{
  "train_examples": 39062,
  "vocab_size": 56,
  "encoder_depths": [3, 6, 6],
  "decoder_width": 128,
  "decoder_layers": 8,
  "decoder_fused_qkv": true,
  "decoder_parallel_block": false,
  "decoder_inner_norm": false,
  "beta2": 0.95,
  "beta1": 0.9,
  "one_sided": false,
  "cautious_weight_decay": true,
  "steps": 5200,
  "weight_decay": 0.2
}
Rows from block 4 of the audio encoder, named by matrix and row number. Rows with one number belong to one channel. Each number is 128 + 32 x the weight over its row's rms, rounded and kept within 0 to 255. All counts start at 0. After the name is the row's rms in percent of the matrix's.
# convs1: first pointwise conv (encoder.blocks.4.convs.1.weight, 288x288x1), inputs 192-287
# convs3: second pointwise conv (encoder.blocks.4.convs.3.weight, 288x288x1, transposed), outputs 192-287
convs1.253 103 [ 86 143  54 132 160 146 111 133 119  67  67 102 164  98  89 164 179 111 154 147 110 152 135 156 122 130 141 124 198  91 151 168 118  71 132 137 110 127 180 139 120 163 150 129 144  85  89 130 124 154 127 124 144  70  59 159 196 142 143 161 147 160 155 112  80 151  85  55 120 149 138 153 117 117 137  71 105 155 190 107 146 119 174 135 151 158  92 173  78 132 158 189  91 157 138 135]
convs3.253 126 [115 139 127 125  56 146 142 148 134 130  87  88 129  47 154 129 148 106 169 111 186  80 130 160 160 110 107 130 147 172  88 150 121 140 134 111 143 123 176  54 160 164 142 151 142 140  84 132 120 106 129 106 128 109 124 105 131 110 119 188 191 117 191 139 189 141 132 143 174 154 126 121 128 151 123 135 169 123 131 113 176 177 129 131  98 132 125  87 136 116 154 173 194  92 169 156]
convs1.254 095 [147 101  96 148 167  85 130 114  96 103 110 110 175 128 104 136 179  65 140 133  89 134 109 127 124 142 123 150 143 154  85 181 127 112 157 114 173 157 106 104 127 123 119  88 103  84 134 137 162 100 106 107 182 143 153 137  96 123 175 154 100 120 150 141 155 161 151 153 125 147 149  62 147 114 156 114 108 205 146 100 137  95 115 140 133 163 102 116 177  90 102 128 188 100 129  89]
convs3.254 095 [148 168 110 159 230 150 185 121 166 166  88 135 121 185 125 109 205 160 124 132 161 138 152 123 106 107 124 190 112 127 183 190 138 102 101  70 124 165 166 140  82  68 119 155 163  86 105 113 122  52 159 142 166  83 144 135 132 110 151 164  94 120  98 121 133 110 131 145 106 114 181 120 180  69  82  85 141 136 177 132 137 102 107  99 161 146  46  79 166 131 116 175 108  95 119  77]
convs1.255 081 [ 79 118  27 153 115 158 100 162 123  94 193 118 144  81 154 112 126 148 159  91 121 172 189 133 141 117 116 120 163 113 183 247 116 176 116 170 124 116 150 135 116 164 179 153 218 130  49 175 128  91 132  80 113  99 115 139 153 117 162 170 101 129 103 150 114 135 123 167  85  95 129 143 140 143 119 133 170  90 146 102 166 127 115 101 113 102 168  92 113 145 155 115 145 116 192  54]
convs3.255 094 [112 105 123 101 110 156 124  93 104  94 128 125 169 166  51 138 123 154 124 136 102  81 187 135 145  64  85 124 143 161 149 151  95 113 192 107 102 139 120  83 132 133 146  94 142 144 164 120 135 134 125 178 175 150 148 193 135 126 144  82 158 108 101 122 193 121  99  46 148  47 121 121 135  48 184  96 132 102 173  99 182 137 139 131 124  68 142 180 122  77 111 121  93 129 155 113]
convs1.256 090 [132 130 184 140 143 149  95  96 165 137 133 187 125 138 124  89  92 166 145 128 119 121 167 138 132 157 107 160 132 130 113 155 102  85 126 179 165 131  94  94 148 119 215 129 126  93 138 157 130 160  87 130 186 151 157 147 138 188  85 138 153  90 107 119  88 149 163 142  92 205 133 133  70 125 134 169 117 126 166 176 111 128 111 105 119 137  84 112 102 152 133 158  95  55 170 133]
convs3.256 084 [149  60 163  60 200 139 120  97 129 110 135 130 125 114  93 162 163 172 175 117 151 156 145 135 113 165 102 120  87 110 182  88 144 104 136 174 106 123 146 125  44 172 151 167 120 141 168 135 180  93 116 168 105 113 109 155  73 141 131 135 164 192 119  84 159  73  97 154 145  53 151 139 104 112 174 128 132 123 156 140 160  99 117 106 164 136 146 108 110 126 129 152  92 125  90 173]
convs1.257 114 [111 126 141 101 136 110 131 147 119 159 117 175 126 136 233 167 155 155 136  99 147 127 120 179  68 152  87 102 158  73 138 106 219 132  99 139  67 121 185 137 140 139 124 151 190 183 163 114 142 146 144 129  91 161 169 184 170 118  90  94 122 135 172  33 137 141 128 124 163 146 113 144  68 121 123 145 183 135  70 157  80 149 152 162 136 172 114 116 179 141 142 107 138 173 149 127]
convs3.257 103 [131 141  71 108 120 125 150 132  91  83 158 172 124  78 105 105 130 105  89 105  82  95 100 130 131  79 167 129 110 178 130  99  32 140 140  92  66 112 124 116  98 152 137 156 107 148 175 106 135 123  74 150 115 160 141 183 137 148  86 112 132 108 127 109  95 231 182 161 126 107 131  98 187 162 124  92 157 144 150 147 142  87 150 153 120 102 137  82  93  97 133 124 116  87 118 183]
convs1.258 083 [ 89  95 147 103 121 104  98 122 132 104 140  83 210 103 101  66 130 113 133 134 123 101 136  80  92 132 121 131 123 116 124 133 131 152 116 140  91 120  96  85 106 229 137 155 176 184 128  71 128 132 167 104  87 155 137  86  87 142 153 173 149 101 124 109 109  85  73 137 134 116 113 148 110 121 146 119  91 113 178 154 152 123 137 146 130 139  61 110 137  94 131  31 102 106 144  80]
convs3.258 083 [148 126 109 124  76 120 172 151 119 129 141 129 111 101 127 108 106 130  82 105  81 157  71 134 160 107 140 102  97 120 145 138  63 120 155 115 188  75 201 134 139 155 127  78 108  99  80 111  76  62 142 100  74  54 152 130 138 104  83 157 118 172 160 176 156 127 143 199 137 136  96  74 182 148 139 133 111 120 103 141 156 156 129 112 189 108 167 120 122 141 176 122 166 161 112  89]
convs1.259 088 [ 96 144 203 122 144 138 160 112 147 134 153 147 129 155  47 132 116 134 117 110 145 134 130  88 103 193 104 204  60 108 148 117 132 134  92 104 142  78 105 141 120 108 112 153 152 200 143 137  88 138 127 143  86 128 133 128 171 129 118 146 109  98 119  99 127 105 156 111  94 140 201 102 160 100 172 149  65  82 161 130 142 108 173 152 189  88 164 109 124 137 115  96 208 175 101 159]
convs3.259 096 [127 151 107 130 160 172  81  96 129  73 156 159 153  92 120 166 141  84 151 121 152 138  94 111 127 150 110  91 141 125  81 156 174 204 121 139 125 108 121  99 160 125 121 144 138  92 132 105  98 137 140 155 146 190 102 173  87  72 159 126 110  95 127  72 144 111 142 154 146  88 136  42 105 128 108 163  83 122  94 112 136 128 131 141 135 126 163 112 126 179 157  83  63 122 185 108]
convs1.260 094 [153 135 136 155 147 126 110 117 163 123 135  81 120 151 167 100 158 111 131 138 135 108  77  91 101 137 115 174 105 127 135 122 125 115  52 160 108 165 143 175 139  63 118  85 144 155 166  96 118 172 156 173  97 132 166 105 157 139 114 114 136 167 126  86  94 181 107 170 126 141  71 119 192 121 182 106 162 116 123 127 141 151 122 158 102  82 115 219 131  67 171 152 136 115 162  83]
convs3.260 101 [108 113 128 119 103 104 164 141 165 111 114 184  87 147 166 130  54 166  30  57 112 141 124  86 166 154 143 115 142 191 147  95 117 107 114 115 162  61 119 155 187 117  95 193 119 128 159 145 157 122 136 116  92 192 126 153 102 129 135  92 142 115 108 119 151 215 178 175 147  79 115 130 102 134 117 158 118 134 108 141 119  91 139 135 143 120  58 153 116 146 151 112 138 156 152  85]
convs1.261 105 [157 122 148 135 110 105 123 152 107  89 146 126 180 136  98 138 137 143 172  80  70  95 215 128 143 109 119 130 129 137 137  91 136 226 107  95 102  87 112 120 154 224 196 117  98  75 163  78  94 114 114 135 114 157 123 103 104 128 106 110 138 136 145 132 150  86 106 102 143 143 117 165 150 174 129 104 133 119 133 102 133 123 129 166 132  81  82 183 134 132 130 157 124 163 189 136]
convs3.261 112 [189 107 188 115 130 128  93 106 120 168 124 124 134 139 140  88 186  97 119 200 138 120  87 167  93  97 171 140 129  41 153 136 149 111 115 104 172 143 117 111 136 153 144 125 185 141 163 152 169 107 155 150 165 148 120 154 194  75 203 136 125  76 125 139 149 182 111 142 153 114 111 167 160 144 133 132 121 127 123 135 104 175 143  93 118 143 111 113 188 113 128  87  50 101 122 170]
convs1.262 098 [107 109 114 136 161 146 137  79 101 100 111 134 151 152 135 116 144 156 140 145 131 169  85 147 119 108 146 192 158 129  70 105  84  94  90 149  99 198 199 156 104 136 112 130 118 143  98 164 126 102 120 171 182 126 154 105 112 110 169 152 160 107 121 140 168 139 125 145 160  96 184 129  67 128 134 158 150 120 111 108 176 157 154 147 120 104 137 155 117 210 140  92 137  62 163 194]
convs3.262 088 [ 81  96 129  97 138 188 106 133 167 164 177  90 133 156 167  85 195 157 142 136 139 153 136  39 126 109 109  92  80  75 147 128 139  88 173 153 198 140 129 132 103 119 210 119 163 120 141 151 114 136 163  95 117 151  62 104 102 123 177 127 126 118 113  89 141 109 122 146 140  89 132 124 100 122 197 163 111 159 118 120 119 130 109 172 117 172 120 149 134 108 109 119 123 130  89 166]
convs1.263 107 [114 101 103 201 155 144  78  86  71 117 183 173 135  61 140  81 118 114 150 120 133 155 120 110  99 149 142 206 114  74 113 107 145 135 137 102  56 125 108  96 111 173 124 124 159 102  76 130 143  62 128 126  73 144 113 123 116 138 153 127 152 131 134 135  67 142 153 141  88 154  99 142 168 119 160  90 162 114 177 105 163 184 135 141 114 156 127 117 148 106 108 130 188 178 216 103]
convs3.263 093 [ 98 196 140 129 102 165 117  42  98 173 151  80 111  81  86 123 115 117 122 116  95 165 104 191 102 166 196 113  99 130  95 103 107 143 156  65 141 123 100 144 107 163 128 200 123 134  60 167 219 159 166 121 107 105  83 166 131  53 154 125 144 138 137 138 112  96 154 125 170 115 170  89 113 185  81 139 119 130 123 186 192 137 150 151 120  89 164 120 150 173  88 131  96 138 137 105]
convs1.264 093 [105 177  41 151  88  68 107 126 142  76 143 231 186 126 193 167 128 163 177 124 143 134 167 137 124  71 131 159 175 114 152 118  90  97  58 192 119 112 161 122 174 171 157 100  91 163 140 156 162 143 104 154 111 135 144 120 133 111 143 140  55 169 133 139 132 104 105 122 105 122  93 133 140  95  96 147 125  79 138 132 138 113 115 156 139 132 149  88 123 123 109 125 147 164  98 126]
convs3.264 086 [121  94 163 106 157 179 159 183 193 101 173 157 104 136 141 140 141 165  51  81 108 147 137 152 118 134  58 168 151 164 135 141  62 144  59 134 131 102 178 116 140 148 176  80  79 132 132  80 188 152 127 167  85 127 144 174 144 113 133 124 115 151 161 157 131 113 108 151 180 144 168 126 113 137  76 131 145 109 157  83  89 124  75 158 159 106 109 141 121 112 107 147 116 119 119 111]
convs1.265 082 [134 134 129 118 110 116 130 134  81  61 138 152 166 124 141  88 153  99 156 175 170 124 137 100 110 159 132 155 146 100 154 160 132 107 112 222 138 136  95  77 140 123 158 128  74 139  96 150 114 175 186 109 124 114 112 179 108 141 133 170 115 135 221 153 168 196 136 187 105 108 143 166 163 134 124 112 145 107  72 101 130 171 112 103 126 119 134 100 181 142 104 130 155  61 138 163]
convs3.265 085 [ 98 122 113  74 135 150 119  96 163  67 176 137 152 129 148 137 109 164 161 153 113 145  50 180 130 148 156 106 118 135  87 113 164 215  98  85 146 108  95 118 186 104 138 108 123  87  97 186 118 134  87 111 127 126  56 178 127 186 135  60 151 153 152 131  90 165  95 198 117 155 136 102 152 177  90 162 146 185 176 106 119 125 115 198  97 124 202 133 137  95 136 104  74 129 171 113]
convs1.266 108 [154 108  93 139  96 105 129 155 124 179 118 119 109 159 194 151 150  81 128 161 183  84  78 102 113  98 155 136 153  94 119 122 138 133  92 147 109 108 157 133 151 125 121  75 162 192 151 119 151 126 122 131 114  88 104  84 189 134 136 111 149  87 182  93 117  91 120  94  82  99 103 144  84 161 131 113 206  81 115 128 158 154  48 106  85 118  86 113 167 123  75 178 101 187 110 168]
convs3.266 113 [148 149  66 105 140 111 157 167 110 140  88  96  65 119 100 133 118 140 120  90 108 113 180 103 150 120 107 114 109 108  65 192 164 115 159 168 169 151 106 135 181 124 163 138 133 119 132 134 108  70 174 157 182 123 162 107 133  65 149 207 132 160 109 140  87 105 127 109 104 117 118 141 100 127 150 112 121  60 185  44  56 117 185 154 104 105 109 146 167 166 120 175 140 166 158  92]
convs1.267 103 [ 26 139  67 165 190 128 137 178  87 142 157 133 193  90 145 143 177  51 126 149  98  94 116  99 158 102  50 117 137 105 102  88 117 117  88  83 130 117 136 114 109 116 146 156  85 132 154  89 188  84 152 120 112 102  84 125 133 137 128 151 151 106 152 155 114 154  80 151  50 158 132 127 155 160 108 153 126 141 124 120 182 150 106  99 153  89 142 128 130 174 153 129 158 122 205  91]
convs3.267 102 [ 74 133 108  54  92  98 107 158 152  58 128 137 166  92  74 142 170 182 123 114 163 148  98 162 108 137 112 142 125 161 131 114 162  88 189 115 162 100 166  81 134 127 128 115  92 120 130 148 119 190  84 145 141 103 152 100  90 125 132 104 115  89 174 147 150 143 120 108 142 114 128  93 145 174 169 132 114 186 113 192 121 142 119 129 152 111 138 143  80 149 215 176 170 122  92 135]
convs1.268 094 [162 135 122 160 142 124 100 124 102 114  86 151  73 159 111 150 132 105 168 146 105 116 149  99 102 183  87 101 137 110 120  75 141 111 146 139 129 149 119 192 142 140  97 143 166 102 203 128 106  78  85 102  91 133 179 129 117 142 124 185 162  69 138 114 156 153  68 125 116 106 154  73 162 130 145 113 136 126 176 162  84 118 189 127 117  86 123 161 180 119 107  99 156 162 136 118]
convs3.268 090 [156 172 179 124 146 141 137 125 143  90 144 172  97  95 119 183 140  99 131 118 105 139 130 127 174 138 164 127 164 176  76  92 133 107 131 128 161 102 160 141 144 114 136 162 149 178 208 160 158 154 137 172 163 142 187 130 192 144 188 204 146 149 105 134 146 173 122  79 116 116 150 117  97 155 179 153 174 199  98 105 134 124  92 143 203 141 161 128 147 128  83 167 117  99  94 137]
convs1.269 094 [135 102 190  94 117 145  96 138  82  68 132  84 141 109 153 110 101 162 148 146 105 134  86 140 147 151 171 120 109 141 145 145 190 122 106  70 155  83 107  78 127 146 111  48 179 131  70 139 138 132 163 118 116 116 124 148 139 119 160 166 145 125 148 166 132 153 143 132 150 110 110 112 154 144 124 147 193 171 130 119 137 146 171 137 158 118 152 134 134 116 137 121 144 123 198  75]
convs3.269 081 [117 100 143 114 114 130  96  92 107 142 164 153  87 114 122 100 118 124 155 145 112 142 135 131 110 173  93 159 113 118 148 110 148 126 145  99  77 107 137 151 123 130 121 231 105  86 108 126 113 163 108  65 120 117 130 120 157 146 134 168  88 213 139 217 102  82 128 120 115 119 168 144 133 161 136 154 126 125 142 143 167 198  55  62 128 109 142 137 150 106 139 129 126 103 177 132]
convs1.270 113 [136  85 150 103 124 116 188 105 100 102 106 125 152 109 157 143 169 158 113 152 142 162  85 140 155 174 114 112 185  59  99 153 130  80 106 131 172 137 176  90 221 157 114 173 105 141 131 223 128  99 128 200 138 108  81 153 208 183 133 115  96 173 155  87 165 124  96 128 138 102 126 143 126 139 116 159 166 151 143 104 163 156 217 209 108 116 132 178 160 120 148 113 127 113 164 101]
convs3.270 104 [ 72  37 157 171 123 133 141 151  72 117  63 158  68  87 133 148 107 183 122 153  98 180 146 108 114 137 138 131 143 116 119 126  83 139 138 130 142 110 154 140 175 162  95 118  52 136 140 156 134 142 124 125 134 101  94 140 215  65 126 127 123 119 116 116 140 148 181 189  77 134 108  99 135 113 116 160 119  76 125 149 151  91 162 166 115 189 143 149 147 110 192 144 110 125 105 175]
convs1.271 091 [205 128 155 128 131 153 144  76 145 136 140 146 112  70 160 143 107 124 128  93 149  96 151 103 121  82  96 111 147  78 126 122 147 129 169 145 132 101 160  45 145 164 154 154 211  99 127 129 142 112 132 169 115 125 118 162  79 144  85 156 192 143 143 107 150 122 138 119 121  84 107 128 157 112 107  93 132 124 113 138 117 172 123 105 151 125 111 130 212 142 133 129 144 106 103 118]
convs3.271 091 [159  48 117 146 112 157 181  97  68 139 156 146 124 130 157 131 129 114  90 194 120 127 139 132  31  66 134 149 170 135 152  66 151 151  91 132  82  77 134 135 103 137 184 139  73 115 120 143 166  47 118 108 125  95 160  98 186 179  99  73 126 167 158 130  81 140 208 140 214 160  96 147 131 130  88 144 133 164 124 128 100 123  82  92 106 139 154 136 131 135  88 127 167 131 131 197]
convs1.272 115 [133 112 127 131 150 110 117 125 119 110 146  95 109 174 172 103 117 113 172 118 143 129 159 136 166 177 129 146  93 132 144 131 183  55 136 161 102  56 115  95 192  91  96 153 108 120 152 114 136 141 111 132  89 107 137 126 107 143 205 128 162 166 113 114 101 117 111 117 136 134 141  91 149 131 135 152 124 166  76 160 106 154 101 171 110 145 244 117 116 147 115 205 191 104  83 154]
convs3.272 113 [109 126  96 102  98 126  93 177 113 132 163  55 132 131 144 153 104 134 159 142  83 176 123  74 178 133 133 176  98 187  97  94 102 179 125 151 118 123 158 151 122 157 108 139 116  90 103  74 166 166 108 188  90 154 162 144 107 111  45 133 127 116 105 103 152 105 130 123  43 174 103 130 149 135  62 181  74 115 125 152 151  59 184 100 150 154 103 131 179 133  29 169 125 120 160 104]
convs1.273 122 [127 137 111 152 143 120 158 163 155 115 138 130 159 153 121 147  88 129 124 133  57 133 100 137 141 127 118  76 119 101 144  92 159 150  82 139 149 130 184 125  53 139 148 146 140 175  98 142  90 110 102 118 140  50 126 131 212 132  94 127 106 163  44  78 122 127 177 188 120  89 141 134 121 118  95 135 217 109 139 149 148 101  69 115 155 135 153 130 145 120 125 122  92  80 168 169]
convs3.273 123 [124 167 158 109 118 160 138 158 107 100 103 142 161 173 148 181 143 137  95  99 137 158 142  86 141  43  51 146 193 132 140 171 143 186 135 121 131 140 115 173 145 132 188 115 106 157  94 157 183  86 133 186 119  89 160 138 152 100 143  85 160 148 119 109 106 134 155 117 116 144 151  97 169 148  95 156 124 137  54 129 159 121 117 147 139 133 175 113 114 118  79 135 160 129 176 163]
convs1.274 089 [150 156 161 149 108 159 128 193  62 110 151 109 230  95 131 200 138 156 155 128 106 124 140  76 134 129 165 149 150 183  95 103  85 103  58 137 130  84 103 141  84 237 164 141 215 180 186 153  67  64 128  84 120 165 159 131 145 145  94 114 148 186 116 100 130 105 138 133 117 149 146 164 124 113 113 125 138 123 155 139  90 166 134 179 168 158 116 137 105 134 190 174 120 136 156 151]
convs3.274 087 [ 69 129 145  92 163 140 124 175  88  74 103 104 143 144 148  98 118 138 134 142 142 133 150 108 160 206 122 137 135 101 164 197 107 147 136 185 163 121 142 141 153  88 133 126 189 189 179 113 169 123 160 125 134  96 152 143 132  83 129 136 117 119 129 148 145 162  70 115 161 140 135 146  55 214 171 145  93  97 102  53 131 157 136 172 145  73 147  66 142 159 112 131 117  97  63 124]
convs1.275 097 [150 142 127 162  86  65 143 119 191 185 153 143 105 138 124 157 110 144 121 118 165 179 139 173  55  74 157 160 111 167 168 132 112 159 131  97 168  73 102 196 125 155 144 161 119 123 168 109 119 154 147 176 187  55 117 154 127 152  86  69 164 108 106 162 162  94 122 137 175 132 174 142  98 141 138 146 132 161 142 145 140 154 156 119 126  99 131 132 104 173 163 138 141  55  95 141]
convs3.275 093 [ 89  22 222 140 149  94 105  95 118 122 120 143 115 111 138 168 130 139 113 152 157 164  90 138 209 177 145 147 183 130 136  96 107 137 119 166 141 108 107 117 106  92 190 156  83 154 142 135 135 156 141 145  94 125 115 163 107  99 189 138 124 146  62 116 137 179 132 157 107 169 150 127 101 110 133 125 116 143 137 132 119 123 106 111 136 139 103 120 140 167 144 146  93 144 183 107]
convs1.276 098 [136  50 125 156 122 119  87 131 174 118 129 144 107 141 179 130 182 132 158  94  81 156 112 177 129 140 136 118 113  72 133  93 112 155  93 137 146 155  88 140 103 133 131  99 118 126 137  94 112  77 121 200 140  37 111 237 156 117 148 119 128 102  64 111 138  84 163 154 124 101  85 217 115 134 114 147 174 130 105 110  98 120 119 123 179 118 105 130  80 174 102 149 118 100 117 146]
convs3.276 086 [131 123 131  89 124 115 151 136 116 222 120 121 137  87  94 104 109 109 162 126 145 131 141 162 153  92 171 163 151 124 155 119 123 154 117 134 116 136 174 143 133 166 126 116  74 121 140 147 127 148 122 166 139 164  89 131  82 156  46 124 118 148 174 172  96 137 112  98  98 103 122  96 110 167  89 142 101 152 135 113 104 146 152  84 131  47 137  98 132 125 128 136 149  84 126 117]
convs1.277 113 [127 149 157 162 217 204 136 117 105 171 104 178 159 159  65 107 137 129  90 151 169 148 147 146 112 122  82 102 200 186 141 142 148  99 154 162 128 129 139 129  68 114 107  64 138 162 139 166 116 117 100 123 103  63 110  80  90 104 131 118 145  78  82 149 130  75 119  50  94 106 151 122 158 119 122 160 126 158 134 115 135 161 144 149 144 208 110 121  95 140 110 118  92 112 196  82]
convs3.277 107 [140 120 118 182 123 148 114 180 113 105 105 129 159 124 111 120 173 161 114  66 172 121 132 140 116 102 105 133  79 109  97 164  70 123 106 108 185 143 131 134 125 125 115 129 105 124  85  95 129 111 102 122 147 153  97  95 103 159 145 158  97 184 120 104 168 128 156 115  90  76  92 137 126 128 167 107 158 111 162  65 137 141 142  58 110 172 176 163  98  92  78  85 145  94 150  95]
convs1.278 101 [143 146 145 117 151 145 152 135  95 110  66  80 148 123 165 169 120 140 134 124 164  68  96 128 161 109 151 228 138 120  89 111 118 189  89 125 145 145  97  98  80 104 188 145  84 155 137 156 105 149 126 217 163  72 166 133 154 118 130 130  67 142 128 155 107 122  51 127  64  98 153 130 136 115 155  79 158 107 202 106 152 144 160 100 136  99  60  95  99 127 179 143 119 136  69 132]
convs3.278 099 [149 112 170 158 143 108 142 154 210 122 158 122 131 125 163 159 139 145 117 143 119 126 126 132  96  63 127  87 156 122 174  95 161 141 132 142 102  99  74 160  92  99 101 120 185 135  64  88 143 144 201 118 153 194 152 128  84 160 133 158 148  97 174  87  99 194 147 122 147  51 147 111 104 115 118 111 152 189 158 140 105 142 178 106 119  90 130 143 146 119 127 118 115 137 148 120]
convs1.279 088 [126 140 178 101  95 176 122 146 176 150 117 128 118 160 113 155 159 145 114 156 119 102 134 143 116 112  97 134 147 156 115  80 130 151 119 128  74  58 127 139 143 183 139  99  59 174 157 106  68 146 146  78 116 104 168 173 129 138 104 144 141  79 104  99 128 146 133 155 106 205  85 136 117 115 122 116 144 172 136 122  48 151 155  96 180 166 132 152 142 143 160 144  95 139 117  93]
convs3.279 089 [114 134  80 163 113 149 148 169  85 130 171 138 124 130  90 117 158  92 154 122 137 114 150 130 186 160 111 133 127 110 112 175 115 149 136 158  84 184  77 123  92 160 167  90  97 131 148 115 167 123 148 144 117 127  98 106 141  40 110 134 128 121 151 176 104 115 100  76 108 156 134 135  30 113 107 117 164 102 151 148 116 184 167 158 121 130 151 114 114 126  79 148 127 117 171 130]
convs1.280 108 [133 151  55  26  89 167 141 133  93 155 165 120  79  85 120 134 102 116 135 113 159 117 145  31 115 136 136 107 130 119 119 156 141 107 126  83 124 162  68 121 100 101 124 162 154 154 174 189 112 125 138 127  56 185 121  97  90 139  92 130 107 118  82 171 136 165 167  39 132 104 175 134 103 105  89 117 152 110 120 130 102 117  95 157 114 146 105 115  90 147 121 111 105  91 110 121]
convs3.280 090 [145  92  77 188 184 134 125 102 113 184 128 109 128  77 144 138  47 102  62 120 173  98 136 149 128 113  89 100 147 149 153 148  90 142 165 100 123 115 126 120 117 173 151 168  90 112 113 160 137 171 153 146 128 148 149  34 115 163 165 127  93 121 151 167 133 137 133 131 152 105 174 105  89 116 111 142 104  42 110 161   9 130 139 163 164 135  82 164  92 117  82 138 161  96 140 139]
convs1.281 117 [184  90 134 126 152 136  97 128 190  94 172 112 133 127  95 101 142 107 126 129  97 109 120 163 110 114  89 122 183 147 146  72 169 112 108 156 170  74  95 108 146 137  77 181 102 107 136 159 142 103 121 163 129 109 187 104 125 171 101 192 165 113  61 107 124 129 137 102 115 144  88 102 120  66 204 110 207  93 121 110 146 134  95 164 156 110 134 115 162 125 148 137 180 146  69  87]
convs3.281 091 [136 194 149 111 106  93 124 206 152 178 156 136 140 125 134 102 122 171 147 146  82 135  91  65 178 148  69  79 190 129 126 165 149 143  75 113 132 168  99  83 136 143  86  88 173 154 120 152 171 137  86  99 137 180 128 147  97 121 131  71 106 155  94 113 122 162  83 169 136 112  58 116 159 144 139 115 104 125 196 141 105 120 119 122 133 110 148 107 181  82 143 112 151 133 107 160]
convs1.282 098 [128 130  84 154  99 150 124  97 141  78 154 139 175 134 140 132  90  68 143 134 128 145 134 117  79 105 115 128  99   0 136 150 109 123 132 135 105 119 186 138  66 108 162  97 164 131 161 113 126 123  91 177 113 164 138 127 141 131  67 164 149 148 122 124 104 143 128 113 111 129 167 184 142 114 158 131 165 185 117 129 163 100 149  80 166 129  96  63 139 114 120 162 102 115 151 154]
convs3.282 092 [131 144  61 111 124 150 164 125 199  97 144 118  98 109  38 115 115  98 139  77 105 155 119 134 130 120  88 134 101 163  95 163 139 100 146  81 131 152 132 127 149 186  27 187 115 129 162 105 104 146 131  98 145 112 127 162 121 105 202 164 125  89 130 103 101  71 120 129 160 116 112  93 140 131 140 151 105 161 148 106 170 251 176  85  83 134  85 173 165  78  97  97 188 151 155 147]
convs1.283 104 [149 114  98 157 140 118 110 150 160 103 191 125 184 159 170 117  81  99  88 126 170 118  87 153 137  91 178 101 106 122 132 129 110 122 145  80 123 131  80 106 153 151 120 120 104 161 168 139 118 126  46  79 142  94 111  99 116 161  50 102 116 104 131  69  96 120  81 145 139  98 161 159  75 130 130 134  76 117  86 130 103  95 139 134 123 135 147 146 116 116 105 203 127 148 133 153]
convs3.283 112 [152 124 152 142  95 130 123 138  46 128 155  95 124 148 112  65 101 132  88 171  86 113 138 165  61  93 121  76 165 110  96 167 131 141 116  72 145 109 122 144 166 136 145 114 146 141 127  91 176 217  94 168 148 190 130 176 113  84 184 126 133 135 159  94 138 121 132 124 103 153 174 124  78 131 144 165 128 180  80  86 163  91 141 118 120 110  86 141 123 108 110 192 117 112 132 121]
convs1.284 105 [144 112 143 135 133 166 144 158 161 156 189 154 115 117  94 104 142 121 164 112  98  74 141 109 118  54  72  99  28 130 174 118 100 115  69 108 129 104 129 102  50 132 146  97 101  60 130 128  80  90 117 157 140 190 197 125 115 194 120  83 176 108  71 181 141  92 165 157 105 121 108 142 160 106 150 114 212 149 145 124 129 124 155  65 124 155 160 110  68 141 189 106 143 139 128 180]
convs3.284 117 [ 56 102 110 135 108 182  92 139 115 136 219 140 137 109 109 170 125 112 141 141 131 136 105 108 125  66 133 125 208  66 143 109 136 141 143 139 149 123 158 138 144 130 176  96 129 126 150 135 183  62 122  61  87 124 124 152 124  71 134 130 120  93 111 172 103  79 100 194 166  92 136  98 191 132 119 138  83 144 126  71 103  60  91 160 141 105  34 108 129  99 130  85 140 176 153 101]
convs1.285 088 [145 143 183 132 132 105 149  83 143 148 193 151  99 174 107 155 175 149 163  92 151 170 114  89 199 155 112 142 128 155 167 132 125  81 168  92 126 188 106 108 142 121 135  80 114 101 166  33 142 161 132 144 141 156 146 161 207  85  83 137 128 108 121 157 102 183 162 115 121 163  99 133 113 141  93 139 124  51 163 114 123 147 104 181 106 160 190 121 113 142 120 144 159 119 108 115]
convs3.285 081 [129 121 118 112 137  80 122 104 134 106 140  87 137 177  85 119 249 125 121 125  35 159 136 109 123 106 143 155  94  91 155  67  98 129  68 157 147  80  94 123 100 145  85 104 169 129  62 107 133 160 120  97 114 160  81 144 132 130 168 149 114 134  85 148  89 132 123 186 184 111 125 101 104 119 144 189 140 138 131 140 143 146  85 132  85  87 132 139 115 157  87 133  63  78 131 134]
convs1.286 101 [141  76 137 135 162  66 151 166 136 114 227 174 109 104 138 118 129 121 107 136 111 128 123 141  83 165 149 179 166 190 160 155 171 102  93 133  84 134  65 120 100 138 119 107 152 140  82 150 135  60 140  97 133 124 132 106  94  96  84  33 115 115 100 117 130 108 122 183 115 121 136 115 141  94  98 213 116 134 133  73 126 124 113 128  75 114 129 123 198 153  92 107 109 136 132 154]
convs3.286 097 [178 147  78 128 105 143 139 142 108 239 114 147 138 104 150  96 163 138  90 184 150 202 124 148  98 109 140  99 113  84 121 129 165 151 149  93 173 142 110 127  98 117 187 158 156 152 129 129 131 147  88 134 143 174 139 173  83 165 141 163 101 117 128  89  74  76  73 162 170 134 168 136 145 188  98  92  90 163 114  63  97 128  79 151 128 162 114 120 164  94 113 122 122  75  92 121]
convs1.287 104 [156  87 125 128 149 150  86 143 171 167  85 133 116 157 112 112 190 136 123 114  95 102 144  93 136 157  80  88  48  96 122 130 119  99 105  53 124 143 124 108 114 188 147 125  53 119 129 137 102 139 158 118 154 167 125 123 150 113 105 167 162 116  88 177 133 168 176 171 154 119  88 156 118 166 136 186 156 145 136  83 122  82 120 158 113 165 153 106 103 146 101 114  96 147 123 126]
convs3.287 109 [180 110 137 142 128 123 110 148 132 124 178  74 150 139 172 107 126 120 105  95 120 119 145 105 154 138 119 158 112  86 125  88 138  97 162 123 106 116  92 134 129 104 122  85  95 116 148 136 134 130  91 130  81  95 129 122 145 141 143 155  88 147 128 104 110  87 169 154 142 103 119 121  92 116 104 119  72 131 156 149 132 117 149 117 110 151 133 138 101 131 150 102  92  71 141 147]